python train.py --model="sound classifier" --dataset="short read English sentences (LibriTTS-R)" --train_examples=26041 --n_mels=80 --hop_length=160 --input="mfcc" --spec_augment=false --win_length=512 --targets=["voice"] --num_classes=2 --arch="transformer" --norm="layernorm" --norm_position="pre" --hidden_act="swiglu" --mlp_ratio=2 --head_dim=32 --fused_qkv=true --bias="none" --qk_norm=true --parallel_block=false --inner_norm=false --subsampling=4 --layers=8 --width=384 --positions="sincos" --pooling="mean" --loss="cross_entropy" --init="trunc_normal_002" --residual_init="none" --optimizer="soap" --beta2=0.999 --learning_rate=0.0022 --beta1=0.9 --shampoo_beta=0.95 --eps=1e-08 --precondition_frequency=20 --max_precond_dim=1024 --one_sided=false --adamw_lr_other_params=0.0025 --max_steps=6400 --batch_size=256 --epochs=62.9 --lr_schedule="wsd_sqrt" --decay_fraction=0.4 --final_lr_fraction=0 --warmup_steps=190 --weight_decay=0.2 --adamw_weight_decay_other_params=0.01
Rows from block 5 of a small sound classifier, named by matrix and row number. Rows with one number belong to one neuron. Each number is 50 + 15 x the weight over its row's rms, rounded and kept within 0 to 99. All counts start at 0.
After each neuron's rows are labels from the 100 clips, of 14848, where the neuron reaches its largest size: "responds to" is what is common among them. Only what is clearly more common there than usual is listed. The data: short read English sentences (LibriTTS-R).
# gate: MLP gate (model.blocks.5.mlp.gate.weight, 768x384), inputs 154-230
# fc1: MLP up (model.blocks.5.mlp.fc1.weight, 768x384), inputs 154-230
# fc2: MLP down (model.blocks.5.mlp.fc2.weight, 384x768, transposed), outputs 154-230

gate.568:44 45 61 27 61 50 77 64 41 84 54 71 25 43 27 66 48 35 43 52 27 52 49 89 66 42 52 25 75 49 39 65 53 32 45 44 58 50 33 11 57 64 59 47 48 33 84 56 62 65 60 39 55 63 35 39 29 59 37 53 53 47 65 69 76 72 37 46 26 68 44 58 32 66 57 34 20
fc1.568:19 36 48 40 50 40 52 58 55 33 24 39 31 48 26 29 51 59 28 51 29 66 54 56 64 56 47 41 53 61 25 39 33 34 37 30 32 44 55 53 53 57 86 65 45 23 56 13 73 62 17 11 38 37 75 62 35 55 54 46 63 24 32 38 44 51 34 39 33 40 64 57 63 64 21 59 43
fc2.568:53 78 85 51 59 57 72 35 79 64 85 66 13 43 75 51 28 63 50 33 41 62 49 54 54 64 62 53 65 50 35 44 35 54 67 34 38 54 42 37 34 83 50 49 43 47 69 64 57 52 62 55 41 53 52 37 36 65 41 42 55 62 51 58 60 80 60 57 20 61 63 21 33 30 39 65 64
responds to: voice: female

gate.0:66 32 35 68 48 42 06 32 50 18 49 26 75 43 68 39 61 73 51 66 50 54 63 30 41 58 42 71 48 51 64 55 62 58 60 51 43 48 58 65 51 28 50 41 64 52 14 29 34 45 34 60 56 40 68 55 68 40 65 53 46 45 31 28 47 39 69 49 63 29 47 51 74 49 39 81 53
fc1.0:19 35 48 39 64 40 30 49 53 33 39 54 52 57 45 40 59 63 37 65 63 72 37 39 56 50 40 50 60 55 34 47 40 63 41 36 51 39 31 63 54 41 58 34 50 34 29 19 48 38 13 53 39 26 60 77 58 25 58 45 50 30 05 29 42 41 50 34 59 43 66 55 58 50 32 74 56
fc2.0:53 83 74 55 59 81 72 48 78 67 99 63 34 41 72 55 26 59 42 39 31 36 48 40 79 64 58 53 65 59 41 64 38 34 53 43 31 62 38 49 34 63 43 44 43 41 59 56 64 43 55 53 60 63 29 38 40 68 29 54 46 74 60 62 50 96 69 58 12 49 43 30 40 35 56 62 60
responds to: voice: male

gate.106:46 37 36 46 55 52 26 51 45 18 46 41 69 51 64 52 58 64 55 52 48 60 59 42 42 65 60 52 49 59 56 48 62 58 43 64 41 46 35 73 51 43 67 46 39 40 12 22 47 52 27 58 50 51 58 51 62 38 59 48 35 56 29 20 52 60 66 46 57 49 60 35 67 58 50 63 66
fc1.106:61 44 46 40 69 65 24 64 24 51 65 49 61 35 55 51 37 64 68 65 70 51 40 31 31 47 38 65 52 39 73 73 58 52 64 49 78 52 43 51 45 23 32 28 46 75 48 50 25 45 39 75 53 70 39 45 75 49 57 62 49 89 33 45 60 50 47 61 68 53 20 60 43 43 52 51 31
fc2.106:53 34 75 64 49 49 51 29 57 58 62 54 45 32 45 70 50 46 47 41 56 74 44 47 44 35 49 39 54 56 41 34 43 46 54 20 32 68 41 44 37 82 44 61 30 27 88 48 40 31 70 51 53 71 74 34 20 71 77 41 70 49 60 45 71 86 44 57 38 46 69 49 51 41 30 27 47
responds to: voice: male

gate.629:38 50 59 64 60 36 13 54 58 38 50 55 64 51 61 17 57 82 43 57 36 51 23 43 55 55 58 54 34 49 66 37 71 40 53 77 63 53 49 93 59 28 54 53 46 44 00 01 52 55 45 50 53 47 35 62 72 45 58 43 35 54 43 43 34 53 68 80 51 45 38 44 56 47 52 77 48
fc1.629:16 40 61 40 40 28 54 38 83 43 39 23 59 54 27 58 53 56 31 62 40 60 70 55 48 61 49 38 49 34 38 63 43 66 45 52 47 45 55 51 38 62 72 50 49 24 73 43 60 42 42 43 21 31 75 70 39 38 59 43 38 13 42 39 49 58 56 37 39 41 61 33 72 68 23 34 73
fc2.629:45 45 43 43 59 18 70 52 76 47 61 65 51 52 56 45 41 47 45 46 42 54 73 67 65 74 68 52 53 34 43 51 35 65 29 60 46 39 33 40 33 39 68 62 37 40 56 47 23 61 25 60 81 61 56 46 37 77 49 66 71 45 24 45 68 62 43 36 40 46 63 58 73 51 67 60 44
responds to: voice: female

gate.458:25 64 45 45 72 60 77 47 63 63 56 70 39 52 35 55 39 50 46 58 42 55 75 70 40 55 78 30 40 49 46 55 60 44 43 46 26 44 43 35 59 82 77 50 37 12 59 55 66 48 47 43 45 39 63 62 34 46 54 42 42 44 30 43 56 39 56 44 33 53 68 38 74 53 58 49 78
fc1.458:48 58 44 56 63 67 53 32 49 35 50 60 67 46 75 58 60 48 63 55 38 38 30 58 58 40 71 47 45 50 62 69 75 59 46 34 49 60 82 62 56 24 44 52 61 61 51 51 30 54 39 55 70 56 55 07 73 40 49 70 41 47 47 75 57 60 38 45 60 40 24 61 56 23 49 73 50
fc2.458:42 29 28 54 44 26 33 50 17 42 11 53 79 56 27 51 55 52 46 53 66 45 32 48 49 47 46 44 34 58 68 41 66 54 46 74 55 40 81 61 69 29 69 64 56 64 33 42 42 65 37 47 50 42 55 65 90 40 77 46 40 33 62 26 28 17 37 33 82 59 32 71 54 48 50 45 37
responds to: voice: male

gate.409:65 38 51 38 46 71 29 52 59 53 63 65 65 45 53 64 45 60 71 42 47 55 22 64 70 35 40 54 45 59 65 64 32 84 59 42 76 62 38 37 37 19 54 37 30 55 50 53 69 31 50 39 52 47 43 44 63 62 62 33 54 67 43 65 31 56 87 63 55 70 48 53 47 75 75 32 32
fc1.409:40 68 35 56 74 36 80 52 57 61 71 43 53 46 51 53 45 45 37 25 30 35 31 38 59 69 70 24 50 50 76 54 42 73 55 62 52 39 56 62 39 73 65 69 39 36 74 57 46 42 74 47 66 61 31 43 69 68 44 64 46 56 63 67 53 50 64 58 39 40 51 33 49 51 76 20 54
fc2.409:41 54 40 27 57 38 19 35 58 36 49 47 72 53 50 14 54 61 33 41 60 52 42 42 21 60 49 68 46 36 75 59 54 56 61 76 36 42 44 50 70 34 45 43 55 51 23 59 37 60 39 52 54 37 62 68 80 35 58 28 35 41 66 24 75 31 37 41 65 70 74 48 49 59 51 59 41
responds to: voice: male

gate.59:51 36 35 65 66 62 46 40 57 27 60 25 66 28 63 31 52 73 50 49 50 56 62 29 35 63 66 48 47 43 43 55 72 51 47 62 57 28 64 79 37 29 57 49 51 40 04 21 42 61 22 59 62 38 53 61 72 39 68 61 44 55 34 30 48 61 72 56 57 46 52 35 64 68 51 64 51
fc1.59:74 47 49 51 54 76 41 73 38 67 69 59 57 44 74 49 56 31 49 58 61 31 66 36 38 37 55 27 47 40 45 56 49 56 55 70 55 41 46 39 59 53 24 39 40 68 54 57 31 50 76 58 48 61 50 54 57 56 33 82 39 82 77 61 61 59 53 54 38 51 47 51 41 62 53 34 33
fc2.59:53 70 70 58 64 66 72 34 67 69 69 54 22 54 71 50 37 37 62 63 44 74 45 49 45 60 54 66 73 49 45 59 48 50 60 28 46 61 28 16 15 77 49 43 34 47 69 77 44 33 57 49 49 56 51 43 35 54 60 44 63 51 58 77 62 69 60 66 16 66 71 33 25 55 27 49 41
responds to: voice: female

gate.327:38 53 33 58 69 58 23 28 69 20 20 63 57 50 53 54 53 65 60 61 49 66 64 37 37 66 62 61 45 59 53 61 66 63 55 49 41 38 52 58 66 37 51 45 49 31 24 30 56 43 43 58 49 39 66 66 77 44 58 54 46 25 19 16 51 40 69 47 56 30 61 27 75 66 58 61 66
fc1.327:43 50 51 56 68 38 29 42 40 42 61 60 60 30 51 43 58 72 59 50 51 46 40 09 45 59 38 66 46 38 33 72 54 53 34 65 77 59 63 60 38 35 32 41 25 47 38 27 43 37 19 49 38 38 46 65 73 40 31 39 47 66 43 30 64 35 50 57 72 34 30 60 39 22 46 70 64
fc2.327:48 68 83 41 73 49 62 34 65 58 82 62 28 59 59 37 47 48 37 32 31 61 42 53 40 65 59 52 84 44 27 61 41 44 60 45 49 46 24 16 19 75 44 47 34 41 57 77 17 57 41 56 39 56 63 46 41 49 61 35 50 49 67 45 78 62 52 59 24 64 78 25 24 42 30 60 42
responds to: voice: female

gate.354:64 36 45 78 53 40 24 40 37 12 52 29 61 48 73 49 64 72 55 52 67 63 64 24 35 54 66 69 33 50 62 72 51 48 61 50 61 46 55 68 26 16 48 48 50 54 15 21 29 59 36 59 42 39 50 61 74 39 64 62 45 59 29 26 36 42 58 46 60 47 49 55 53 60 38 67 40
fc1.354:47 63 63 55 43 62 84 69 70 70 63 49 35 67 26 74 37 36 33 33 38 48 59 60 59 43 73 39 51 47 36 47 34 47 53 74 20 58 57 34 53 86 80 64 56 56 75 73 66 52 81 49 62 58 42 47 14 62 44 55 57 16 74 70 52 30 49 69 31 42 71 27 45 50 57 40 60
fc2.354:50 72 65 46 56 52 52 38 55 50 58 55 27 64 56 22 56 54 49 69 64 74 38 49 29 67 46 66 83 57 46 52 32 51 60 55 38 68 18 23 34 65 44 32 36 58 55 94 53 41 66 47 49 59 49 32 56 46 31 32 46 52 71 47 75 57 38 78 51 64 64 32 21 30 16 61 58
responds to: voice: female

gate.42:60 40 39 68 64 55 37 42 52 40 41 35 54 44 53 41 59 61 58 48 37 37 84 47 38 63 56 60 67 41 52 51 70 42 33 52 35 46 58 72 52 61 71 49 27 24 39 44 52 64 42 45 45 46 65 56 50 33 56 49 57 39 37 32 65 50 57 25 44 44 54 43 82 54 65 60 64
fc1.42:58 39 50 39 61 62 21 51 32 45 55 76 63 47 54 53 55 60 71 60 74 63 33 41 31 38 27 59 50 58 57 57 52 59 61 48 69 47 39 50 44 25 24 34 61 93 19 46 28 31 38 64 53 57 44 41 70 45 57 43 47 83 35 27 48 55 41 69 77 44 34 58 25 45 55 64 38
fc2.42:62 72 79 54 58 67 73 40 77 71 88 61 20 43 84 58 35 51 54 49 42 57 44 45 54 71 61 67 75 47 36 65 42 41 59 44 40 63 25 31 32 76 40 41 42 50 66 77 50 30 59 62 50 73 46 37 32 63 47 44 59 63 54 69 67 93 62 62 22 65 65 31 29 32 35 57 53
responds to: voice: male

gate.700:51 68 75 41 55 53 72 58 49 70 52 67 25 41 39 41 26 27 47 32 22 43 47 78 59 40 58 39 59 62 36 66 52 34 42 37 48 48 54 28 46 61 61 46 57 46 66 67 61 50 68 64 67 62 59 20 38 61 35 47 38 49 60 80 47 70 61 57 49 58 42 41 26 33 63 16 39
fc1.700:43 70 67 69 28 50 95 57 74 72 56 47 32 58 24 66 40 38 42 37 18 44 92 49 54 58 78 37 68 52 33 40 57 38 46 70 43 35 40 43 37 75 57 65 43 28 67 61 48 68 72 37 50 56 56 54 47 59 53 56 59 19 80 62 55 35 58 50 36 44 67 45 36 49 50 43 66
fc2.700:42 67 47 36 44 57 25 26 44 42 59 72 39 32 56 60 43 56 60 49 33 55 50 32 53 42 38 61 64 53 70 79 49 77 68 43 38 62 43 42 24 74 63 28 44 64 63 64 57 48 36 68 48 58 42 70 63 49 61 57 33 49 60 57 52 80 36 56 24 59 40 24 36 29 37 58 42
responds to: voice: female

gate.159:64 37 41 67 48 53 33 48 44 36 63 44 78 53 64 52 53 75 78 52 77 66 47 30 33 76 45 78 42 39 76 40 59 54 33 58 49 57 44 55 63 56 36 41 46 52 38 38 61 71 41 70 54 45 44 63 54 34 51 55 62 63 48 29 76 50 73 47 69 47 48 29 64 61 30 97 45
fc1.159:43 49 46 55 25 58 74 39 59 79 48 39 58 70 43 68 28 21 41 44 37 37 75 82 62 46 73 26 53 51 58 61 54 47 62 51 54 55 46 45 52 65 57 53 49 31 68 68 58 51 85 42 54 50 39 37 34 60 59 80 54 32 71 81 56 48 48 61 31 43 70 45 63 62 59 09 44
fc2.159:78 52 70 48 39 57 43 38 53 53 66 51 53 32 66 56 55 36 54 85 39 56 42 47 38 58 42 64 70 55 72 73 47 53 56 33 61 49 44 47 17 61 41 51 60 67 54 64 56 22 48 43 47 71 41 30 53 59 57 45 39 50 61 88 37 81 63 45 25 55 50 41 32 38 56 56 61
responds to: voice: female

gate.509:36 62 47 36 60 50 99 50 56 79 48 52 29 64 20 51 33 43 40 37 52 46 40 66 47 46 55 49 51 41 36 21 42 47 35 54 32 54 40 14 75 87 60 76 40 35 96 66 68 52 57 45 48 44 54 44 38 54 35 45 61 31 58 30 75 34 35 40 31 59 58 37 55 37 61 43 75
fc1.509:77 40 35 30 31 65 53 56 56 63 64 35 46 44 53 50 10 28 44 47 77 19 43 62 60 50 49 34 44 66 78 45 32 60 58 58 31 51 36 32 59 64 56 57 74 58 75 70 67 58 85 57 65 69 44 23 43 63 41 57 42 62 65 68 71 34 51 44 35 58 54 62 59 40 45 45 41
fc2.509:67 54 53 30 38 71 31 44 25 69 46 41 52 61 33 59 53 55 53 48 52 65 50 49 32 41 53 58 47 59 56 43 32 30 34 55 44 51 65 66 71 65 76 55 74 44 31 31 40 61 58 52 73 48 64 62 65 18 72 41 38 67 50 46 42 60 35 38 39 29 53 22 74 42 68 53 78
responds to: voice: female

gate.591:41 55 46 27 35 68 79 57 61 81 25 72 51 52 10 50 37 29 42 65 44 58 56 93 55 57 44 32 41 66 36 28 57 47 22 58 65 61 19 24 45 55 58 52 48 46 98 53 62 48 65 49 40 55 47 59 50 47 49 50 78 38 57 74 46 51 41 56 53 73 61 61 54 52 49 44 58
fc1.591:56 46 47 61 47 56 83 50 52 57 48 43 61 45 34 71 35 44 39 36 36 39 64 77 71 51 62 39 47 48 58 35 58 42 43 47 29 61 54 43 56 69 79 51 56 39 81 86 71 73 82 34 57 63 46 55 30 74 31 51 51 40 76 86 82 58 62 61 45 60 62 67 44 50 59 31 50
fc2.591:49 48 83 49 58 46 56 39 46 37 51 59 28 54 70 54 41 38 66 70 48 54 57 40 27 19 36 58 54 40 72 52 44 61 60 13 37 44 46 29 16 71 39 44 55 72 61 65 31 33 75 57 34 73 60 51 26 62 47 22 57 38 62 65 44 51 36 74 29 54 47 46 31 44 29 32 38
responds to: voice: female

gate.690:57 64 54 31 52 50 69 55 54 82 53 77 59 48 65 67 40 47 39 52 58 45 36 62 57 33 43 62 55 52 59 54 48 49 64 44 70 54 49 41 48 50 42 47 46 75 80 58 48 45 88 75 48 54 33 47 34 70 50 39 54 73 74 76 55 71 54 52 39 73 42 51 37 57 45 36 33
fc1.690:79 53 57 61 45 78 53 66 47 70 72 50 47 42 60 63 35 28 61 51 37 33 51 51 44 44 57 58 55 51 62 47 67 54 52 62 57 54 57 34 60 40 40 47 67 86 58 73 35 44 86 58 71 86 31 46 61 55 55 63 59 73 68 63 62 55 41 63 35 58 38 71 34 42 66 42 15
fc2.690:45 65 91 42 45 52 58 42 73 55 68 63 28 39 48 55 38 28 32 78 36 44 66 38 55 61 63 45 69 56 33 50 28 40 33 40 51 64 34 55 17 84 50 51 51 23 78 58 44 44 37 54 22 59 36 36 27 67 52 48 46 44 60 40 55 73 93 68 27 67 33 33 18 70 25 48 49
responds to: voice: female

gate.614:36 44 63 39 43 43 69 36 44 71 35 64 62 50 07 46 29 38 77 43 52 67 29 85 76 63 30 42 62 68 65 68 35 39 42 24 46 58 31 06 59 56 67 59 49 36 63 63 93 72 64 42 55 49 48 67 50 56 61 31 44 37 79 69 51 59 31 45 46 43 50 45 46 42 21 37 32
fc1.614:49 46 45 53 30 57 72 50 73 59 64 53 38 59 31 78 25 37 54 32 52 25 40 77 62 51 74 35 40 53 65 48 63 55 65 58 48 50 38 20 63 77 51 53 54 62 71 81 67 69 91 48 64 65 50 44 44 65 50 51 53 54 99 76 74 44 39 57 38 48 53 54 41 52 49 25 42
fc2.614:52 61 75 83 69 55 51 55 53 53 58 49 29 47 69 52 59 35 70 44 69 47 50 52 38 69 63 70 75 30 18 81 56 51 53 28 48 56 26 24 30 45 35 44 33 42 59 65 52 36 32 52 48 83 39 35 54 73 48 46 71 48 59 64 61 39 64 51 31 63 57 60 41 48 48 40 35
responds to: voice: female

gate.379:23 58 51 44 54 72 74 64 59 71 38 74 27 55 36 57 47 46 39 55 58 36 53 75 50 62 42 39 57 50 51 37 36 55 39 48 47 50 56 09 54 63 69 45 40 36 79 64 63 50 72 24 57 40 59 71 35 49 39 33 46 61 54 55 69 49 33 41 46 54 66 30 67 65 40 49 73
fc1.379:37 50 51 59 39 49 82 65 59 82 48 48 45 66 42 50 43 29 46 36 52 60 64 69 57 67 73 44 49 51 48 30 49 31 48 51 63 41 33 44 67 66 64 51 52 81 94 77 64 52 75 29 76 56 65 40 48 74 48 68 58 37 79 71 52 64 43 68 22 49 40 54 48 52 38 43 47
fc2.379:42 74 66 37 59 42 70 52 82 61 78 44 43 46 57 47 39 53 54 37 38 23 54 57 69 48 41 42 53 41 41 46 57 66 44 56 38 59 67 82 47 63 54 60 44 52 55 55 68 50 50 79 52 47 34 34 43 59 37 58 71 61 35 44 28 62 66 57 20 39 58 38 42 30 64 75 62
responds to: voice: female

gate.419:33 52 64 33 65 46 78 52 54 69 38 55 38 46 40 75 39 53 50 57 32 47 74 84 50 54 57 42 73 49 35 46 68 48 40 47 25 56 35 28 58 74 79 65 51 14 67 60 58 64 62 38 71 55 55 73 30 56 42 35 47 45 63 44 76 54 56 35 34 44 70 27 64 37 61 52 54
fc1.419:48 31 39 37 58 52 33 62 52 39 22 51 71 32 53 40 34 67 45 67 59 69 48 42 46 67 39 78 60 38 51 61 58 51 44 40 52 47 24 56 25 09 63 52 29 62 29 30 41 29 12 59 49 49 57 35 51 70 53 43 40 66 58 17 72 76 60 43 83 56 71 61 36 42 57 35 37
fc2.419:54 58 73 42 59 46 76 56 76 47 85 38 35 55 65 46 41 43 40 62 49 59 54 52 57 66 68 45 58 32 30 49 60 56 56 48 49 65 52 39 37 50 32 57 41 33 67 52 45 37 65 50 47 76 33 28 29 56 47 48 63 74 38 87 67 74 59 34 48 75 42 33 43 48 49 57 48
responds to: voice: male

gate.181:37 37 34 31 24 40 50 37 65 63 45 52 25 74 38 33 43 62 19 67 51 63 37 44 48 37 26 44 36 55 75 62 64 45 64 37 34 60 45 62 53 71 30 67 66 63 79 59 48 32 59 61 36 36 75 67 53 60 40 31 41 47 32 59 61 58 30 53 67 51 49 57 51 53 45 43 73
fc1.181:39 72 61 58 38 44 80 63 60 65 63 44 44 64 46 51 40 41 39 33 35 19 67 51 55 62 59 24 61 51 38 43 72 30 59 50 42 37 69 75 55 94 68 61 53 30 54 54 72 77 70 57 36 49 56 40 36 52 26 54 55 07 65 70 62 48 57 53 28 38 50 53 66 55 47 47 81
fc2.181:51 55 44 46 46 38 50 40 81 66 31 61 40 35 25 72 48 56 45 48 49 28 87 52 67 37 62 41 30 83 40 38 48 72 47 10 58 65 64 75 23 74 45 67 74 26 90 62 63 23 55 45 41 43 37 57 38 63 46 61 53 73 59 83 63 72 51 40 05 25 37 35 40 52 45 60 72
responds to: voice: male

gate.725:60 41 63 33 44 52 66 78 42 57 53 45 58 47 63 63 64 32 58 60 66 50 25 53 47 29 32 59 40 65 57 37 15 59 45 25 60 58 47 46 44 41 43 46 44 77 43 73 63 71 68 38 38 64 30 44 58 31 37 30 68 65 78 79 62 49 27 37 40 74 44 67 45 44 58 55 18
fc1.725:10 57 55 48 64 26 64 49 40 04 51 36 35 51 48 44 40 59 49 38 34 49 59 32 71 56 63 42 53 44 36 48 55 44 39 67 55 29 57 76 66 45 68 56 16 28 32 27 66 45 25 51 24 15 48 64 53 33 41 31 39 43 36 54 45 46 46 37 58 53 48 56 62 50 43 56 59
fc2.725:46 23 36 63 48 61 64 37 25 55 45 50 81 64 46 56 58 65 51 55 51 71 34 43 46 29 59 45 39 69 59 42 76 53 48 82 48 52 44 41 64 20 45 57 59 63 46 10 37 64 59 16 56 49 53 59 52 50 60 66 42 48 45 46 44 33 37 60 58 61 54 58 57 82 58 42 45
responds to: voice: female

gate.673:33 48 20 36 48 16 36 57 58 45 39 38 55 53 31 54 79 70 40 60 49 49 67 73 47 51 69 40 55 41 30 13 39 30 37 66 56 44 38 47 28 63 74 57 28 30 55 60 55 56 25 46 36 40 67 59 44 38 53 48 41 47 65 25 50 32 25 59 59 53 55 51 50 64 47 38 65
fc1.673:27 43 63 40 51 40 74 63 38 49 43 60 44 40 18 63 48 45 57 47 49 54 59 61 67 36 25 70 78 38 26 56 36 32 29 25 57 63 31 15 54 44 73 57 46 63 96 45 81 43 43 41 66 43 32 59 42 70 70 46 60 47 40 48 34 70 38 46 47 39 59 81 31 80 61 51 27
fc2.673:28 20 45 56 76 29 72 65 51 46 63 37 41 52 54 70 48 69 53 27 55 60 47 52 57 60 63 18 44 67 21 34 24 44 51 44 48 44 50 52 71 46 47 66 17 45 53 49 39 49 50 62 67 39 58 38 32 61 38 70 38 67 73 21 43 58 60 48 40 31 61 60 47 36 56 28 53
responds to: voice: male

gate.747:69 59 55 60 33 51 49 56 40 66 52 40 37 44 64 52 53 42 50 54 53 40 34 43 54 42 47 56 39 45 45 60 46 66 63 47 74 51 57 55 39 31 20 40 67 65 57 60 49 41 54 63 46 52 39 34 60 55 41 63 49 68 71 80 32 51 59 69 49 51 39 77 15 39 40 42 21
fc1.747:87 58 56 65 59 60 22 57 36 42 63 51 67 35 63 55 67 51 74 56 64 55 47 57 53 31 21 50 53 45 63 62 53 49 60 50 66 60 52 44 49 26 15 41 70 86 31 64 25 39 67 66 56 73 36 28 65 55 42 55 32 78 75 51 55 57 57 57 63 51 41 59 35 54 72 47 29
fc2.747:33 59 26 35 28 36 31 47 44 37 58 42 65 35 25 32 46 54 37 66 51 26 55 47 32 38 38 64 39 21 99 44 66 54 56 70 46 42 57 77 39 50 59 45 42 45 23 44 63 62 50 54 35 36 30 63 73 21 43 53 34 37 23 34 48 32 44 32 54 47 43 40 71 57 46 65 50
responds to: voice: female

gate.65:33 47 43 43 69 52 66 40 63 56 37 50 38 52 31 54 40 51 45 48 38 44 70 64 49 58 62 38 65 54 45 45 61 33 35 50 31 45 49 40 61 86 76 54 35 19 66 57 62 58 56 39 40 46 66 59 35 47 50 42 47 36 43 30 70 46 48 35 40 54 64 33 79 55 64 51 82
fc1.65:21 54 45 55 45 22 70 38 57 38 39 26 48 53 39 41 64 49 25 41 23 47 60 47 71 63 66 50 51 43 36 56 44 46 39 49 45 43 55 58 43 62 69 67 27 12 58 38 59 63 34 40 30 27 64 73 43 30 46 40 45 16 40 41 46 39 57 34 33 48 65 34 77 56 33 55 78
fc2.65:51 31 38 43 52 43 34 58 16 22 26 43 76 73 30 42 63 50 48 45 56 59 44 53 29 32 34 37 38 55 68 36 65 60 36 52 56 43 57 40 73 14 50 48 57 60 25 34 41 66 45 38 50 34 67 50 67 37 56 39 46 33 61 38 44 07 30 50 86 47 45 67 50 74 61 40 42
responds to: voice: male

gate.89:59 66 66 49 37 44 61 63 47 56 57 60 60 40 44 55 57 53 44 24 33 48 30 56 54 43 58 49 36 42 64 71 41 61 54 62 74 56 64 33 29 35 58 38 52 79 53 59 56 56 43 46 65 71 41 47 66 55 40 44 46 59 55 79 43 49 48 45 32 38 18 55 33 42 45 31 46
fc1.89:57 35 42 59 35 22 19 59 56 28 61 40 54 58 45 46 68 59 53 41 46 46 57 45 48 23 40 61 80 61 53 43 53 53 75 61 49 39 49 65 57 33 54 43 29 47 32 24 54 67 21 62 23 44 46 46 44 19 49 38 42 42 26 34 36 34 54 09 71 52 40 40 66 35 38 74 61
fc2.89:69 38 51 40 46 49 57 46 38 36 29 56 53 66 45 54 67 37 57 48 64 69 42 48 26 53 38 46 60 71 45 38 58 64 37 41 37 56 56 20 81 46 51 41 67 42 65 48 18 52 58 30 65 49 85 60 48 44 49 30 55 19 66 68 70 37 53 69 81 41 52 57 56 68 43 39 48
responds to: voice: female

gate.464:38 53 50 21 44 41 76 57 55 54 55 34 44 63 27 42 37 57 40 17 54 34 68 65 77 63 47 20 59 64 46 47 41 31 57 38 45 67 53 29 58 74 71 63 45 29 89 50 53 61 79 39 47 55 49 58 47 48 36 38 38 57 66 67 67 50 60 52 40 81 56 52 60 46 55 20 54
fc1.464:29 55 47 40 22 59 45 41 68 61 52 65 12 63 59 60 52 58 61 78 80 38 40 51 33 62 35 42 32 41 78 43 45 83 41 54 38 54 42 38 68 41 54 56 49 63 45 83 50 51 59 56 82 34 58 60 66 48 74 47 75 43 64 62 55 36 34 27 48 38 47 10 67 40 39 58 72
fc2.464:45 58 68 50 68 38 44 51 59 41 75 47 28 21 57 43 41 75 61 27 49 21 46 47 52 47 49 52 51 36 65 70 44 51 48 46 58 72 47 71 49 47 36 46 41 45 15 63 59 62 46 67 62 48 37 41 78 44 28 44 38 54 41 12 49 52 67 73 39 53 39 30 34 38 39 66 63
responds to: voice: female

gate.582:42 53 51 51 71 54 60 37 56 51 39 51 44 47 36 47 46 51 47 53 39 44 73 68 44 59 67 47 62 60 42 40 60 33 29 61 29 48 51 46 61 77 81 58 42 25 50 52 64 67 54 42 54 47 67 54 31 41 51 46 50 32 43 27 70 47 54 44 34 45 58 36 79 58 57 57 79
fc1.582:43 39 35 26 47 08 63 31 53 55 42 34 42 69 52 33 34 48 27 61 58 46 30 63 46 50 65 35 60 57 48 27 44 48 53 33 44 53 40 45 53 62 64 59 36 46 66 67 69 37 29 59 59 27 42 48 49 60 36 61 42 47 26 55 29 51 58 56 44 60 59 39 61 43 60 59 72
fc2.582:42 47 60 72 79 31 74 42 68 40 56 75 45 61 41 54 59 63 54 31 44 41 75 60 65 47 44 73 51 43 54 32 45 58 45 45 58 62 54 46 45 74 60 60 25 18 36 37 31 84 38 55 58 37 65 55 51 49 25 37 59 51 34 20 42 50 77 64 34 49 21 41 65 74 64 62 41
responds to: voice: male